Weights of a small self-supervised image encoder.
Model: 48-pixel images, arch densenet, activation silu, depths [5, 5, 15, 5].
Training: soap at rate 0.0045, 5000 steps, batches of 256.
Data: trained on telescope images of galaxies (Galaxy Zoo DECaLS), 44167 training examples, 29.0 epochs.
Rows from block 25 of a small self-supervised image encoder, named by matrix and row number. Each number is 500 + 25 x the weight over its row's rms, rounded and kept within 0 to 999. All counts start at 0. Numbers have three digits each.
Before each channel's rows are labels from the 100 images, of 14848, where the channel reaches its highest value: "patch colour" is the nearest of a few named colours to the mean colour under the peak; "responds to" is what is common among them. Only what is clearly more common there than usual is listed. The data: telescope images of galaxies (Galaxy Zoo DECaLS).
# conv1: bottleneck pointwise conv (model.blocks.28.conv1.weight, 128x304x1x1), inputs 102-152

patch colour: brown
responds to: roundness: round
conv1.90:500555500499481485462504573502498515514467491509488549498513488507523461533506530488505520459503527524566499484499483454507518498483445565510481445468498

patch colour: grey
responds to: roundness: round
conv1.103:537526490524506504450473473490540498522478474515487521529459548493557477467485511518500522475499479493484547503477485497552497473510499512481499527496470

patch colour: grey; brown
responds to: edge-on disk: no; shape: featured or disk; spiral arms: yes
conv1.14:513502501494472539477539508547482486505499467502503502546443503523496497494493500565484516492483519533500519498497498482456535524506496450519445467484528

patch colour: grey; brown
responds to: roundness: round
conv1.84:517522479508504521475520530505458479478497470496488507490517528518489543510499503495500509508525549507521480483512455515497494450535506455521525441505528

patch colour: grey
responds to: roundness: round
conv1.72:526521510518543472525460545481503464503451507480496531493512479481511494475525511485496488515519531529497472480511495450531511510515518491527512513539499

patch colour: brown
responds to: roundness: cigar-shaped
conv1.42:497488526532450490454532504523528513538520503480482487522504526496449486502533512495500510531458523485495531512508522493497495560497493488452508502526455

patch colour: brown; grey
responds to: roundness: round
conv1.1:432508471512465485486507484486504464495496489508479505479459475505476484506511474486463514479517494538487517489493522521512487524514451486516466518531507

patch colour: brown
responds to: shape: featured or disk; edge-on disk: no; spiral arms: yes
conv1.34:500505535511506478468514518501492512476530548475496527482484515475512512449498472514474530492545555475533482534507438492445503499523493484511495473490502

patch colour: grey; brown
responds to: edge-on disk: yes
conv1.126:471526463492517522481486495480535505481459591578450514469526538477504506505480490501501502530496493480476544526485538523523538523528481510539491525498458

patch colour: brown; grey
responds to: roundness: cigar-shaped
conv1.118:499477519499511495515506505533508526493497514510482515518462493493488440522499499503497516526474521487511493477548544507499466485501482541478476487501516

patch colour: brown; grey
responds to: roundness: cigar-shaped
conv1.52:556501523487542490473486543491476483511482502469478485516521478480552529493485521481481478487464480499555515460483505460503522481484510499470520497517497

patch colour: brown; grey
responds to: shape: featured or disk; edge-on disk: no; bulge size: moderate
conv1.40:511497506529445486513528554524475479480516538558505495484471521502542544519500524545484519506526580504526502467473542500489511477544481487526457496483533

patch colour: brown; grey
responds to: roundness: in between
conv1.91:503503458476514497503480520488459474483509531450478493491516518506524510490524466483509460524456512492483530524462457563575495499530473519455509519462484

patch colour: grey
responds to: roundness: round
conv1.22:475484435531504549487482499491481492493508526510494549526531510496492447502529517550518489497533513525506518509546506503465529472457523457530516502518506

patch colour: grey
responds to: edge-on disk: no; shape: featured or disk; spiral arms: yes
conv1.88:501497502519533529523468489518479514474491527523523459531514546518493518518472522479479517448475495467501484549463542481498468529498482480487503481549472

patch colour: grey; brown
responds to: roundness: in between
conv1.73:470504481533470513480508506475554474496512499525447496463454484476506516491485513510544477515540479492487525486513489494516488525488527519494518523485517

patch colour: grey; brown
responds to: edge-on disk: no; shape: featured or disk; spiral arms: yes
conv1.35:506492483492483488556503521473524508469462477542509570486475472524529464459449491499543488552539539448523511489495503519454476489484495468517506474490508

patch colour: grey; brown
responds to: roundness: round
conv1.0:498499489539488520479528502479494457503461515529436479513533498458517517491513518534547474508504559497520496492466486500504507512522479496485488472498478

patch colour: grey; brown
responds to: shape: featured or disk; edge-on disk: no; spiral arms: yes
conv1.53:503470481514490513471502558537484548506474501504531520532557511531519504499484493511499515490513541517475470485566514502500448506532505486453488526505481

patch colour: brown; grey
responds to: shape: featured or disk; edge-on disk: no; spiral arms: yes
conv1.39:510510489485500478492490532463489465471477486469515459513478491502489490549489477528478495498512467531504471550504525456492506487489489501483481502512475

patch colour: grey; brown
responds to: roundness: round
conv1.123:499501531559459504473497513505523519470520485505574507502489472480470560520508535466529491525505455524525520487479533488490508535500474482496472499466504

patch colour: brown; grey
responds to: roundness: round
conv1.113:489506485468533515463498487460511507476493535501485466495541486536508503472485505448526457497463485498444497456476507531501470475499528511488463498514468

patch colour: brown; grey
responds to: spiral arms: yes; bar: no; spiral winding: tight
conv1.66:480517487516511499507517504508522499494528487519503450492503489456512509507507462512501484484508507539556506490490508504517512507508493496488528469492506

patch colour: brown; grey
responds to: roundness: round
conv1.8:508469497549511535481491465545499500532573478514481473490535518517499500480484543487505492517535477496542522516493485518510444458509514448536507515465510

patch colour: grey; brown
responds to: roundness: round
conv1.28:537535473513517477494488472485533525464496486520479526499510522527515502476500511522501482484500520496491515516523460506473493495468481498475454528522474

patch colour: grey
responds to: edge-on disk: no; spiral arms: yes; spiral winding: tight
conv1.32:505454494507530504562497536496545487536493520498495470473504518510475515470512512552525505508486471526521468498529494480514501504511519529516473460526473

patch colour: grey
responds to: shape: featured or disk; edge-on disk: no; spiral arms: yes
conv1.30:520500482509503496504551487505483544474513518462536513479500530518489478505502470467450506485448517505475475457499459532517493506471504500510488499497485

patch colour: brown; grey
responds to: roundness: round
conv1.105:509506482534501489526505558477520509506526517512480539493492488514493498478512577539524460463528515480544491481520462458497505445436493510489512518516498

patch colour: brown; grey
responds to: shape: featured or disk; edge-on disk: no; bulge size: moderate
conv1.54:475465483498453480465485526469498508507467514524504512503504506486545555490490442536505490508543526531513509489539497508482492493547537504518477498495500

patch colour: brown; grey
responds to: roundness: round
conv1.67:508457527512451473503507560522499490497502484466472496497525510517483492529506546450499491498511536491520500505500533485496518530494481455471502490492500

patch colour: grey; brown
responds to: edge-on disk: no; shape: featured or disk; spiral arms: yes
conv1.77:517514516508528517442526510491453540566508487501486537473523518520490487483503516507443497486507551505463528475497503503500485481525518498486525521481493

patch colour: grey; brown
responds to: roundness: round
conv1.12:487518487557539494503449490470509512424492496530489502558497511524537525538475524505574516504468458495482527484514484533474486500508481495506500506482515

patch colour: grey; brown
responds to: edge-on disk: no; spiral arms: yes; bulge size: small
conv1.13:509492464496492438507511499500498517466490443501505463471488513510550485512482514510487447488517497519488457503545522514494438493508488529474545493529459

patch colour: grey; brown
responds to: roundness: round
conv1.18:482503501527524489477453536514478489485458474488498498461486544486482503532521525502467447464515532514481471479481493545518502454480502518496501489483517

patch colour: grey; brown
responds to: edge-on disk: no; spiral arms: yes; spiral winding: tight
conv1.64:507487505470501544514511505454495482481476504491543496527475469495528490488475489503495527529517513523521488472540523512458493487540510479511487466527494

patch colour: grey
responds to: edge-on disk: no; shape: featured or disk; spiral arms: yes
conv1.15:541451492507545496470544541543497491508494501532537510484572502530484489466545517516517471479480537500501492525471494444512488503498468518488470446509476

patch colour: brown; grey
responds to: edge-on disk: no; shape: featured or disk; spiral arms: yes
conv1.21:457502463514508450511512493478478555502519479446532434479466497493489543488492492539481514457543506542519480491523453514485504486525505474485492519498526

patch colour: grey; brown
responds to: spiral arms: yes
conv1.44:482501511517497559525466463508538509516473548500504473532539487484509509498495531473525504568507494515510441497446517515502468521514502471460480528469487

patch colour: grey; brown
responds to: roundness: round
conv1.86:523500535477517501537487492490510491505501519509496492528510477501521456457484507493515525520477471527537487536532536472530552472487551502489472498492527

patch colour: brown
responds to: edge-on disk: no; merging: merger
conv1.26:515517511472507490489516483506556532519476540501492505531473497467498514486506489532497533542502522495477498512490432503519526450536465503509479483458524

patch colour: grey
responds to: edge-on disk: no; spiral arms: yes; bar: no
conv1.43:515527491556501494512525486510471517513510457520495428492516480497487476522512535491488488460449534517498515493500493479497461563480510506517515512501536

patch colour: brown; grey
responds to: shape: featured or disk; edge-on disk: yes
conv1.23:493509486520466519512497538500506507467464525518462486488477507476498489546475567541485490536510521491524506494452500485491455513501457500484491494481535

patch colour: brown
responds to: shape: featured or disk; edge-on disk: yes
conv1.60:491520502539550498487506538529505495584461530504483502443509488486499496502503539556523500486519519539498525493492487499506548476515507475509475504478490

patch colour: grey
responds to: roundness: round
conv1.76:464490516528439510519516534506450503482484461468506500550553478490550505498533473497501487510508508515524495492472480488486559506534515481490483468497493

patch colour: brown
responds to: roundness: round
conv1.110:525486516504521490540575516511516503520520478495546467473488539510510546534548470476449518478493489511521468546517480501465490468522539488483468480469499

patch colour: grey
responds to: roundness: round
conv1.10:506497492502531501502498515498483486490499497476566541464510518506484530472490462450472504518547512511473442486521501482439513468470486490468521500522520

patch colour: grey; brown
responds to: roundness: round
conv1.7:487488486507570463503491432453498460528472467506501519483513537498502571514495496468518506488511481495506485467495494518482483493497494492503532488508481

patch colour: grey
responds to: roundness: round
conv1.31:541498531517554501462507544521520486496533512518531451455520507462507482484509495463497515486491508490536508537493471486477482509507507497556497464492527

patch colour: brown; grey
responds to: spiral arms: yes; spiral winding: tight; bulge size: small
conv1.16:512497458554516452551504512481486512505472498533531506457487497506514498470501506509493516499513514461478497496519498513485483472511539483496443444514483

patch colour: grey
responds to: roundness: round
conv1.112:531501458506512503462517480513517445517479467459489483519534498508537526520500486532483511473491525485502511500519526510503475507453520470472519551513504

patch colour: grey
responds to: spiral arms: yes
conv1.11:475501507496528533503526492516492490515454468492504517494527499471533522504553515482488514502527549486523515468453494494463467501513505501490498525511446

patch colour: brown; grey
responds to: roundness: round
conv1.109:523471533484553467503510463531509468526504524457468489468530498533497485544512452465494499491571529516496486504507534529515472462496558481500533506472484

patch colour: grey
responds to: roundness: round
conv1.125:511490510498515501493510525520498512506515446510492507528501536520546483503484491456509501478512505528458515513530544496461471516475478522456515515511478

patch colour: brown; grey
responds to: shape: featured or disk; edge-on disk: no; spiral arms: yes
conv1.38:527508483474551505530488504521479512540509505500494528518527548512499499505496501521514475504501522488490498496490469516453482552515511492471507503469541

patch colour: grey; brown
responds to: roundness: round
conv1.117:525495487490520489493480482503557490517449499481515500500496557488474507484511457515546462502510508500489524512496527503498507461478470494487481497564511

patch colour: grey
responds to: roundness: round
conv1.127:501512506520518518488534496458485498528532486484509489522449460528513509473481565494497493466512492557539511477516501511527501513511498502546512515522506

patch colour: grey
responds to: shape: featured or disk; edge-on disk: no; spiral arms: yes
conv1.27:519483466551526535524468521504460500546534535462532496509557496534497521479517517511531496480505527512504498476512498515501477506491484530526529488541488

patch colour: grey; brown
responds to: roundness: cigar-shaped
conv1.70:470508505502488557470477541491501482510486452534517511527523480483455512505518489479485527537466485494496536543503499488466537496512509522515495520479506

patch colour: brown
responds to: roundness: round
conv1.115:518499512471477513477511527468504509524562488502517497525505539526472537484481514451505463512429534456493508495468548486463489522482508438472505512525484

patch colour: brown
responds to: shape: featured or disk
conv1.56:481503461465522476492492506502522495542518476509491529462490506454497487511481515519473554508513532485484492489480458477495528515508547491522544487503451

patch colour: grey
responds to: roundness: round
conv1.98:516493515530504499541506509465508454508478539490511524523528455546502508508492534481501496474500480532482516506482475524461469468525472531522464503519499

patch colour: grey
responds to: roundness: in between
conv1.82:470521505479497503503550491496471463499488492473468502504519515463520502488550503502509523508507489496513506502486483551485509510484491538477451564463487

patch colour: brown; grey
responds to: shape: featured or disk; edge-on disk: no; spiral arms: yes
conv1.36:512509493492468502526438544447552453516503496480505479530512503514484504496506529512493471501531525473493486505516467535447506470508468506525483507519499

patch colour: brown; grey
responds to: shape: featured or disk; edge-on disk: no; spiral arms: yes
conv1.89:481517490506462519511491547511477484524530428513482521525502550546477487528530493502524522507521475474496494475511514505458509481513505459487499484485475

patch colour: brown
responds to: roundness: round; shape: star or artifact
conv1.119:547496529516513513491493497497510491531516523504512442496512492531509531469502569441504527466478543517515481504511534547492466485480512481485515501476553

patch colour: brown; grey
responds to: roundness: in between
conv1.41:491493516529517470489516520467509469513511493460488491498505498514515480478536504470485523448487506460484538495460481522450522521525472457483519475484482

patch colour: grey
responds to: roundness: in between
conv1.33:474492441531498526497456495472465467517529487487482518487520488489502525495484538508492525521487537470486471498486516509494515497481504525492511512498530

patch colour: grey
responds to: roundness: round
conv1.58:447510490545469517477521532515473489508511513464481510532563467520486499505542538477467537457503509512494473521468515521526521485499504458501495480524517

patch colour: brown
responds to: edge-on disk: yes; roundness: cigar-shaped
conv1.24:551532476507514503503537506531501487532527491456486507472530510489496560474511490523519471502494507499523528453469504537506497519553485452492529507478487

patch colour: grey
responds to: roundness: round
conv1.20:532533499495498521478479530490478521495487503466455553556530545486503490544474515483517499475538529508524512525486531497470472500490481502510549538528518

patch colour: brown
responds to: roundness: round
conv1.71:465509497497533513500538511504463491493513507500474468466502500538513478531561504485469506497480463486485502489521479487513470471501505516474524490485492

patch colour: brown
responds to: shape: featured or disk; edge-on disk: no; spiral arms: yes
conv1.55:509509506484509534488493482528491555534477494537528503463520492499521515457541542524500478525488509533513489514527452489481485480545477554491507488473495

patch colour: grey
responds to: roundness: round
conv1.69:514518504467557544537502502471565456514498452515525501459507477476504531545518479487509503485481535523556545501476466536532483470526469527517507527452496

patch colour: brown; grey
responds to: roundness: round
conv1.99:479503515554538462513527503488459473503500488545514480479508498493550501532516497498527480504522547507457474459478518519499495477487454494478483490476480

patch colour: grey
responds to: roundness: round
conv1.93:551491490518530496472435521453526469490525512489458488539497540454514448512510483502517521455513516477454501479521491560477506491503525469486458500466542

patch colour: grey; brown
responds to: shape: featured or disk; edge-on disk: no; spiral arms: yes
conv1.85:475481517522464543486495492505505520512525488521510502555523522517494540423490490532510481468513527466548509510522546465521486462505475470488488451477460

patch colour: grey; brown
responds to: spiral arms: yes; spiral winding: tight; bulge size: small
conv1.95:478527468532469474560530498485491509531481471511540502508526517518520491472483483522520536529522493507503487487504474513479537512497522483474484512492481

patch colour: grey; brown
responds to: roundness: cigar-shaped
conv1.108:484515515495499541520516474566442497508507490473501462524538504503467464487546496538520547484484516485489519489520525503521523524514477492503497506509486

patch colour: brown; grey
responds to: roundness: cigar-shaped; edge-on disk: yes
conv1.68:518501517470515538493482514512492471463525491560474533536484481469496448543473513494495544486482508489548495529502530506468498503487476552503503486510518

patch colour: grey; brown
responds to: edge-on disk: no; shape: featured or disk; spiral arms: yes
conv1.120:482523458478526531464495508467515486510483540449551501545549524523543513491495508492516531480520512531467502513515508475489483540495520495465462482531562

patch colour: grey
responds to: roundness: round
conv1.121:566536516488521510520468486511518504499462463471479547510483525525564469494519495527483516507467513496475540530494508532501490528525517493478531508498461

patch colour: brown; grey
responds to: roundness: round
conv1.74:497534490548486498479488518512456509544522540526492546514514514453511508570508551499472492510482512513512504453483517465493520467514512515549469482533505

patch colour: grey; brown
responds to: roundness: cigar-shaped
conv1.49:541493525494487493495475504521500529513516500493483489571488473495444495501492486540492541531503493494471516512523515478447551493475504539484473570480539

patch colour: brown; grey
responds to: roundness: round
conv1.51:538501509512502524494550483520530492473484496520502507555476508495532514471535525495495502461488546462498480542489483507495481438492555495452550497456507

patch colour: grey
responds to: roundness: round
conv1.63:511458514515530518458523538480534481516497478486483522486549505518533511494533513481526503489480505526492528518502518470480493516498535517527490521511475

patch colour: grey
responds to: roundness: round
conv1.114:510501459547493489456530498517515494502468495492476514524500526504530514521497496463510541512502516515500532498484470548467514481528489502439528533484515

patch colour: grey; brown
responds to: roundness: round
conv1.78:463521516485588475479464483505530514499497483509534484508538493495499478490522502500472451497480495506495524489505458501468485457454483494467501511492511

patch colour: grey; brown
responds to: edge-on disk: no; spiral arms: yes; spiral winding: tight
conv1.83:495511491485498517544474508469534484445487482533516501536528518502511485511487451505518496527539558494513458513496507517500462457487495457513500479510525

patch colour: grey; brown
responds to: edge-on disk: no; shape: featured or disk; spiral arms: yes
conv1.57:478490503500524506445498539491535519504501503457537509484520511488503508459530468530521537512511491510502515474518508453471476539530470508498505450527483

patch colour: brown; grey
responds to: roundness: round
conv1.59:481510504467492499489466489504484492515481487475504402497518496494497485507508525546536478469502494423493519506521471516503506508454505486507503524521539

patch colour: grey; brown
responds to: shape: featured or disk; edge-on disk: no; bulge size: moderate
conv1.5:484487520485463492510500551455489474465473517480516521487485485513507444545514476528486531477549578528523461473519497474510517482502503483546514483524554

patch colour: grey; brown
responds to: shape: featured or disk; edge-on disk: yes
conv1.81:488521536463498493473518485494513527499484526472472506518521502474510485523505508496537495505514494496511522483457468480516516492511493510562528490496511

patch colour: brown
responds to: roundness: cigar-shaped
conv1.101:506504478494486471517477515478495515561520484509496488473475512457505485479509507542544477511462553490457479493489479516530474508543499515510525508543496

patch colour: brown; grey
responds to: shape: featured or disk; edge-on disk: no; spiral arms: yes
conv1.37:473514476472506497515481512486478467520498530452503484528543502519505463529470500538551494515499499489517496517506472482514451472500490481548510449472527

patch colour: grey
responds to: roundness: in between
conv1.111:490494475536519523535488466511487468475494485503516483437565525512474521498477499491481502499467490542531490503500496487474505519486484470528495497548475

patch colour: grey; brown
responds to: edge-on disk: no; shape: featured or disk; spiral arms: yes
conv1.92:452481519493513505524537538535516475497464501447520491515521503502522495461486467509509538470482462466497486514506550487482506530543527528458515500482481

patch colour: grey; brown
responds to: edge-on disk: no; shape: featured or disk; spiral arms: yes
conv1.116:457490498522532562505485500516467483510503463447507455526546501511487490480507500519474501480484468517489497479498506460500467541589469517480482454529549

patch colour: brown
responds to: roundness: cigar-shaped
conv1.104:489474563509504500459541487497496515532533500495534484506519521468477493531512458513529520505455441487505521505529502524501534523488482482520522519508473

patch colour: brown; grey
responds to: roundness: round
conv1.3:488475515502526510533491505469502522502530433462461463439504511508454482521524483434479467491524530516517492541500509515499520520491495485483482458481511

patch colour: grey; brown
responds to: edge-on disk: no; bar: no; spiral winding: tight
conv1.75:501533479504483513508486543530447487480494490508540511477491517525489526506509524511479504478506518478515504471515526516474473477525499461489550500492524