Weights of a small self-supervised image encoder.
Model: 48-pixel images, arch densenet, norm batchnorm.
Data: trained on telescope images of galaxies (Galaxy Zoo DECaLS), 29.0 epochs.
Rows from block 18 of a small self-supervised image encoder, named by matrix and row number. Each number is 128 + 24 x the weight over its row's rms, rounded and kept within 0 to 255. All counts start at 0. Numbers have three digits each.
After each channel's rows are labels from the 100 images, of 14848, where the channel reaches its highest value: "top examples" is what is common among them; "patch colour" is the nearest of a few named colours to the mean colour under the peak. Only what is clearly more common there than usual is listed. The data: telescope images of galaxies (Galaxy Zoo DECaLS). In brackets: how many of the 100.
# conv1: bottleneck pointwise conv (model.blocks.20.conv1.weight, 128x384x1x1), inputs 308-383

conv1.65:084123139120137147099110104118161142157117158149131153131120138125128146152114068174136119127099129170132158149160133137155182128106123138161142112114083146151125088117143147154134160082161113164144111104137142159139080171135117
top examples: roundness: round (45)
patch colour: grey (86)

conv1.101:124134150166140118155121099113171122120096137111133159153139143152083135100076133137114148134114141075135169119090126104171112205162121137108143135134079093107095160124116133158129087076124157143115157156151131140128107171086152
top examples: roundness: round (41)
patch colour: brown (69)

conv1.41:106134175128152127155108115150110136140150121099131099109067111115104086115120107101115111168143124153104117168166143116149138130115143114127147098136122112106116114122117175136110144157109109115133197110123129089123140114102134
top examples: edge-on disk: no (50); spiral arms: yes (45)
patch colour: grey (68); brown (31)

conv1.10:161157158171111141129123156090144105146156085106113126142122105121127144101144138130131112139121109151151105127122135137077184097149097141121146143112146155144105113105120144149113095140125123080109165131141131150156087107122138
top examples: edge-on disk: yes (37)
patch colour: grey (77)

conv1.53:153106156112097104112132098052140156163160180104117091154156131124115117147086111135145136140181087067134121119161122136103108139091139112106126145123116133177121127145133163159168105090158137126115134115135078148115116098139139
top examples: edge-on disk: yes (41); roundness: cigar-shaped (25)
patch colour: grey (67)

conv1.5:123155137111098100189148115126158097105139102101156120126101135176127127128092115119132085121099118122108134108114120092145158133140157122106132166077151093137107129121138161120096149186126124098167108106157133160098149168105135
top examples: shape: featured or disk (63); edge-on disk: yes (33)
patch colour: brown (51); grey (43)

conv1.48:128091117133130124143068123142118090139126142148136150141139124151117121111172078157140103151140140134088120135078113098129143135129109090136101149115135115096162116145112142152151111113122150122116142141110125146116136144133114
top examples: shape: featured or disk (66); edge-on disk: yes (44)
patch colour: grey (68)

conv1.78:155123122137100141164123154069140121164144166103132106113160166110093129144108164136155155113114084123116139116147107124123083133126156125116121128121150127164145129111109124155092124110105116145126136131096114183129095130088125
top examples: roundness: round (42)
patch colour: grey (89)

conv1.120:091152144129110112115103107088108140134141090148166070124138122175111143136115050126161124118160163126176117126126155148128140183088160135150121181100130113106112127184138109102093102138152088128082095104075110096114097131104083
top examples: edge-on disk: yes (27)
patch colour: grey (78)

conv1.66:148129141135162104146140172146136102120175119149144152145144075142152125103111109105113079122064113085092097117087168160116101093158127140161153098117143147123155107068150092172130156109089105119154099143124124147126091137096100
top examples: roundness: cigar-shaped (34)
patch colour: brown (64); grey (31)

conv1.0:144105134104114158121088116136133128111106129146105130168163080143101106127122092153097137178161099133102178153132105132152151107085128135121154143131116122105102131083138094133093120117139100151135114151116150152122147126104135
top examples: roundness: round (53)
patch colour: grey (60); brown (39)

conv1.114:108115119116139131132129147120099144125122099120123157131115114115120119144136115148115136162125143111129160134150094092127114107155153117139085126103142144161106107113145155124112107136103122099140125140106181118149098127125111
top examples: roundness: round (65)
patch colour: brown (57); grey (43)

conv1.93:163134151114121105103116115138183099144076091161155133125157140125139126149133068151089173137110131131175152104131152155126121155169116126121150111143106100134124122096118118185162138100117149153143103129112087125108095111126123
top examples: roundness: round (68)
patch colour: grey (92)

conv1.71:106165136125126134101126127148151120188094151184120105119114103129131158121125097174162161165114114132136101155122127148155125127140131128132158105121167107162113142161161156156140100126131079085169095144117121138190105110113124
top examples: edge-on disk: no (86); spiral arms: yes (77); spiral winding: tight (48)
patch colour: grey (70)

conv1.31:144087167109174142127109134083140151131158096131110115143100135117087095193128091141096162158115122131148129127133133136139142119122132105130158088137135110130127129137147120136154121125173110129113162112120158112158132150150111
top examples: shape: featured or disk (63); edge-on disk: no (60); spiral arms: yes (49)
patch colour: grey (59); brown (40)

conv1.83:149127132104099144100150150111117141130166090133144105126159146112096122148096128141128144118127115110130089133119138156121121126180135126100107148115115125123125103164141114108072110138124156100146149128112126103150119140119144
top examples: roundness: in between (61)
patch colour: brown (61)

conv1.43:173132133118107090113152110185167106120153107130136129116122140119130114122077072164101126155135132153142119158098119152132130148136138117117122135110134145137105113159088119156149093137178086165120099141108116113136138086136142
top examples: edge-on disk: yes (26)
patch colour: brown (52); grey (29)

conv1.7:151121111163163122130143143095136078141127087129111137128127145124143108121108157132130135148148152158122094102154129126138153155163124093088125130155108124140138138116141115157133096101135154109121119115064115107104168125103089
top examples: shape: star or artifact (27)
patch colour: brown (36)

conv1.60:150131134094099146137120106104140137156175154137150124161086138129151105145137125137114114145120137122112162145115124145127148146117145115164126099138121134145158140144139064122118099144126114147155108143121121146158110132138104
top examples: roundness: cigar-shaped (52); edge-on disk: yes (42)
patch colour: brown (56); grey (27)

conv1.35:144129141173118070120081087139154102145133121103113136090102149135126104111107050099069120134167129121149122092139102166135116115140122140137110132146153145129141105115135091102086090122097126110096119134121168105130113119103103
top examples: roundness: cigar-shaped (32)
patch colour: grey (61); brown (39)

conv1.74:138115106145103099199166154117135113058147133116129096133155119139129155095131120121078089104085140102114123117110133093129122129099119171136105123108117122173135149150144086138156119117133151137183162109132156106131118106116131
top examples: edge-on disk: yes (28)
patch colour: brown (67)

conv1.91:141087137099129139118148129153112153115157093159137109089130129107120145122109137154115091139096166134113104130105184117136118108119179135159087114107135103157165162164153159131197092121123096122137091163131102107124103144136157
top examples: edge-on disk: no (54); spiral arms: yes (44)
patch colour: grey (79)

conv1.32:145142133129137085213104153121152126133125151169149121111101138169117142157115108144187139156106144079124083126116183154138120137131174124155166112151136125129103143162123132155152122138142124167159123127118144136136130082125130
top examples: shape: featured or disk (71); edge-on disk: no (65); spiral arms: yes (44)
patch colour: grey (81)

conv1.51:121135116136117167111117138094154128163133111111127116124127107165076129137125118153092145108106121122115143146088133096149123142120121162156109105166128153112116097134078135142126131158151107127153136137104120110102098114152156
top examples: edge-on disk: no (82); shape: featured or disk (82); spiral arms: yes (66)
patch colour: grey (67); brown (33)

conv1.123:107148144104132100123162176122117097144153114151119130131130169095089146138115075130161120135111154161104146131104126126086149116079142128137114103148143161134097123139093120118130141151113104119136111138139110117108127143129143
top examples: roundness: round (44)
patch colour: brown (54); grey (45)

conv1.89:153095138121092124128067151121127107127106111111112114158140121143112122115131170162136144126132148172141112111096113143127090152114134125145142121120153150167128151119139105164131099132163130117141143134123148124143094148104134
top examples: edge-on disk: no (58); spiral arms: yes (42)
patch colour: grey (75)

conv1.102:116123108139145142095078111127092132112111124109117086089160161097135106123111075140109061122130124158145105105176152161130109119121119100115131102114073112129115111142146099148108121152124141114138116135115140106133125119124150
top examples: roundness: round (66)
patch colour: grey (61); brown (38)

conv1.3:138117137108117111148110124150080127130157115121127103144132125132125143161161089158169143129166154141114138116129128155111120095115137156114143157122157151087134118135103136138173115108138129146106114188112133103111080107125173
top examples: edge-on disk: yes (28)
patch colour: grey (49); brown (37)

conv1.110:129145129069139158108118128121130125069110127154087108105138143106135124133133148154128136184179133135132098143142125140134132166148110079076110129151126155126117154160120151128130090114136125098139114133142119110117111100101156
top examples: shape: featured or disk (64); edge-on disk: no (55); spiral arms: yes (46)
patch colour: grey (49); brown (46)

conv1.2:150121180141129155143076119143124118125124102153127139146148113118113096111154032127109136132154139138131099130158151113095143100110127113156127130130107125174154083151098101147096130115144136089133107136082090142142153129127160
top examples: roundness: round (71)
patch colour: grey (76)

conv1.108:120147123134142126092132110139119170143104167119103129124125152138126149176156142128108120160142143141127146161123147150120106094103098149128092101132104173111104104127148141093135141164099119108118167148106147149146165135158125
top examples: roundness: in between (65)
patch colour: brown (63); grey (36)

conv1.81:105149108082116108116108113128160147132140102115135155105085099163092095112121173171088124125129075096117144162106124129128110126116147120153115103147136149133128150194126115145134102131143145130100137156113088101141181110152136
top examples: roundness: round (49)
patch colour: grey (53); brown (37)

conv1.30:151146153134119148091146159141148116116139127104160177143127100143104109162132087135152155103134116134164126165153122135153100151113149188149137123124113142135089106147092118115137126142145104117153152173125118152114143127148109
top examples: roundness: cigar-shaped (35); edge-on disk: yes (28)
patch colour: grey (65); brown (34)

conv1.97:166134134142154101127150139160146125091145110124135165106142096115135134114116123117134116134099146127120132145150133115084118103154121163115106134128106138142133127131100136144094103116166147110170139119142149115144117125113146
top examples: roundness: cigar-shaped (38)
patch colour: grey (92)

conv1.125:126165126102115095153142121141123153136112094119123104123164157093121126135132106133112117138120148119098108115130126102092108097132072087132161062142129128135151124136144138123125147130114128147128105152159139150160103074118142
top examples: shape: featured or disk (67); edge-on disk: no (51); spiral arms: yes (39)
patch colour: brown (51)

conv1.113:130133136149122178102146135094158115127141138114122134119079145113134142124149173120147136144114112105107110133105140124076130135139091139128141147138106121118104105117110143128063115165135124111115158127152138153085148131144097
top examples: edge-on disk: yes (35)
patch colour: grey (52); brown (43)

conv1.104:097148120126086137096093149139123175128110090170124147114128132120078103139123048157098131100131101153118131130097110109144116123159146095147132102124147192165105087124160173146114109126122109110143131093122139135151093144129121
top examples: roundness: round (41)
patch colour: grey (64); brown (36)

conv1.86:132123135122132119109080127145129132130155094149173092119175147137125073106130054178131112138146114124172099122127119153109145092141118090145075102150125133144091127168144077116122123095108138111113110134135165100144104102092105
top examples: roundness: in between (61)
patch colour: grey (67); brown (33)

conv1.75:167101110137096133107099132080131137170125119099153136081130115118121085158117142158133106111139123118115113070156147120110133133128127092167115119154111158113136093158147071071118124132125089134154122149123118166142140118159143
top examples: roundness: cigar-shaped (33)
patch colour: grey (78)

conv1.69:190146135085126100158102125141149099104131152138151153171132174130124136148129138125096127116146132137154122134120142159163115114126116148156124167136124127117123109160101130123100153111122176105116117099120148169130129157145105
top examples: edge-on disk: no (74); shape: featured or disk (74); spiral arms: yes (60)
patch colour: grey (82)

conv1.20:106147116077123126201128102135113132107137133176152110094106108125119140105126139092091142145126118135117168126150109059135174104136110169130105114091134145131153153147162113133112140184095149100117114146151131125112144142135145
top examples: edge-on disk: no (53); spiral arms: yes (43)
patch colour: brown (70)

conv1.54:110128144161155129114107085160128159109156053114133158185131117097135139129093103153114127141114112144102107153146121120139137112158121146138110130109119136141110101117130116146135174149129145079126123112136174107133117119070175
top examples: roundness: cigar-shaped (49); edge-on disk: yes (29)
patch colour: grey (53); brown (43)

conv1.105:143179116092115124123113129105130105114159098134081143100120152161166125186118078154173085142132100122165175109132105119123118153139137122130113070163117149143109138108120089088136126123129103130150118112137106153141087131175164
top examples: edge-on disk: yes (49); roundness: cigar-shaped (32)
patch colour: grey (77)

conv1.64:135106096132133158125102111113166106111150140142103144086108122115101132142137093149116144136132083106109138159121140147141121141153128157113089141117125117110145141113133100131118112097100127179109163100101142158139099114122102
top examples: edge-on disk: no (73); spiral arms: yes (61); spiral winding: tight (42)
patch colour: grey (51); brown (47)

conv1.70:122128130129139085086082138134160147151166094129123158112111148086124088154109052112116145130135111166132090097114143118139119165100089145111179130137105120128145123126072094090125134117075127117134132121147140118114153099138148
top examples: roundness: cigar-shaped (31)
patch colour: brown (53); grey (47)

conv1.59:138097166107104144190154154121162142142135093138146141135165165126143106113121094124102127131152127165123073133116111161146101123133117092126139120113149114162146125136108073108125169119114138123139145113149127087114117110127134
top examples: edge-on disk: no (52); spiral arms: yes (39)
patch colour: brown (37)

conv1.37:142127141128125104112141100145142123092138085057166120133129115123101082112097090115149133149104156132110093106132146137123109068107154128145144146126148133125124145054119120119069132135110096075122115147117119168139112080137142
top examples: roundness: cigar-shaped (39)
patch colour: grey (94)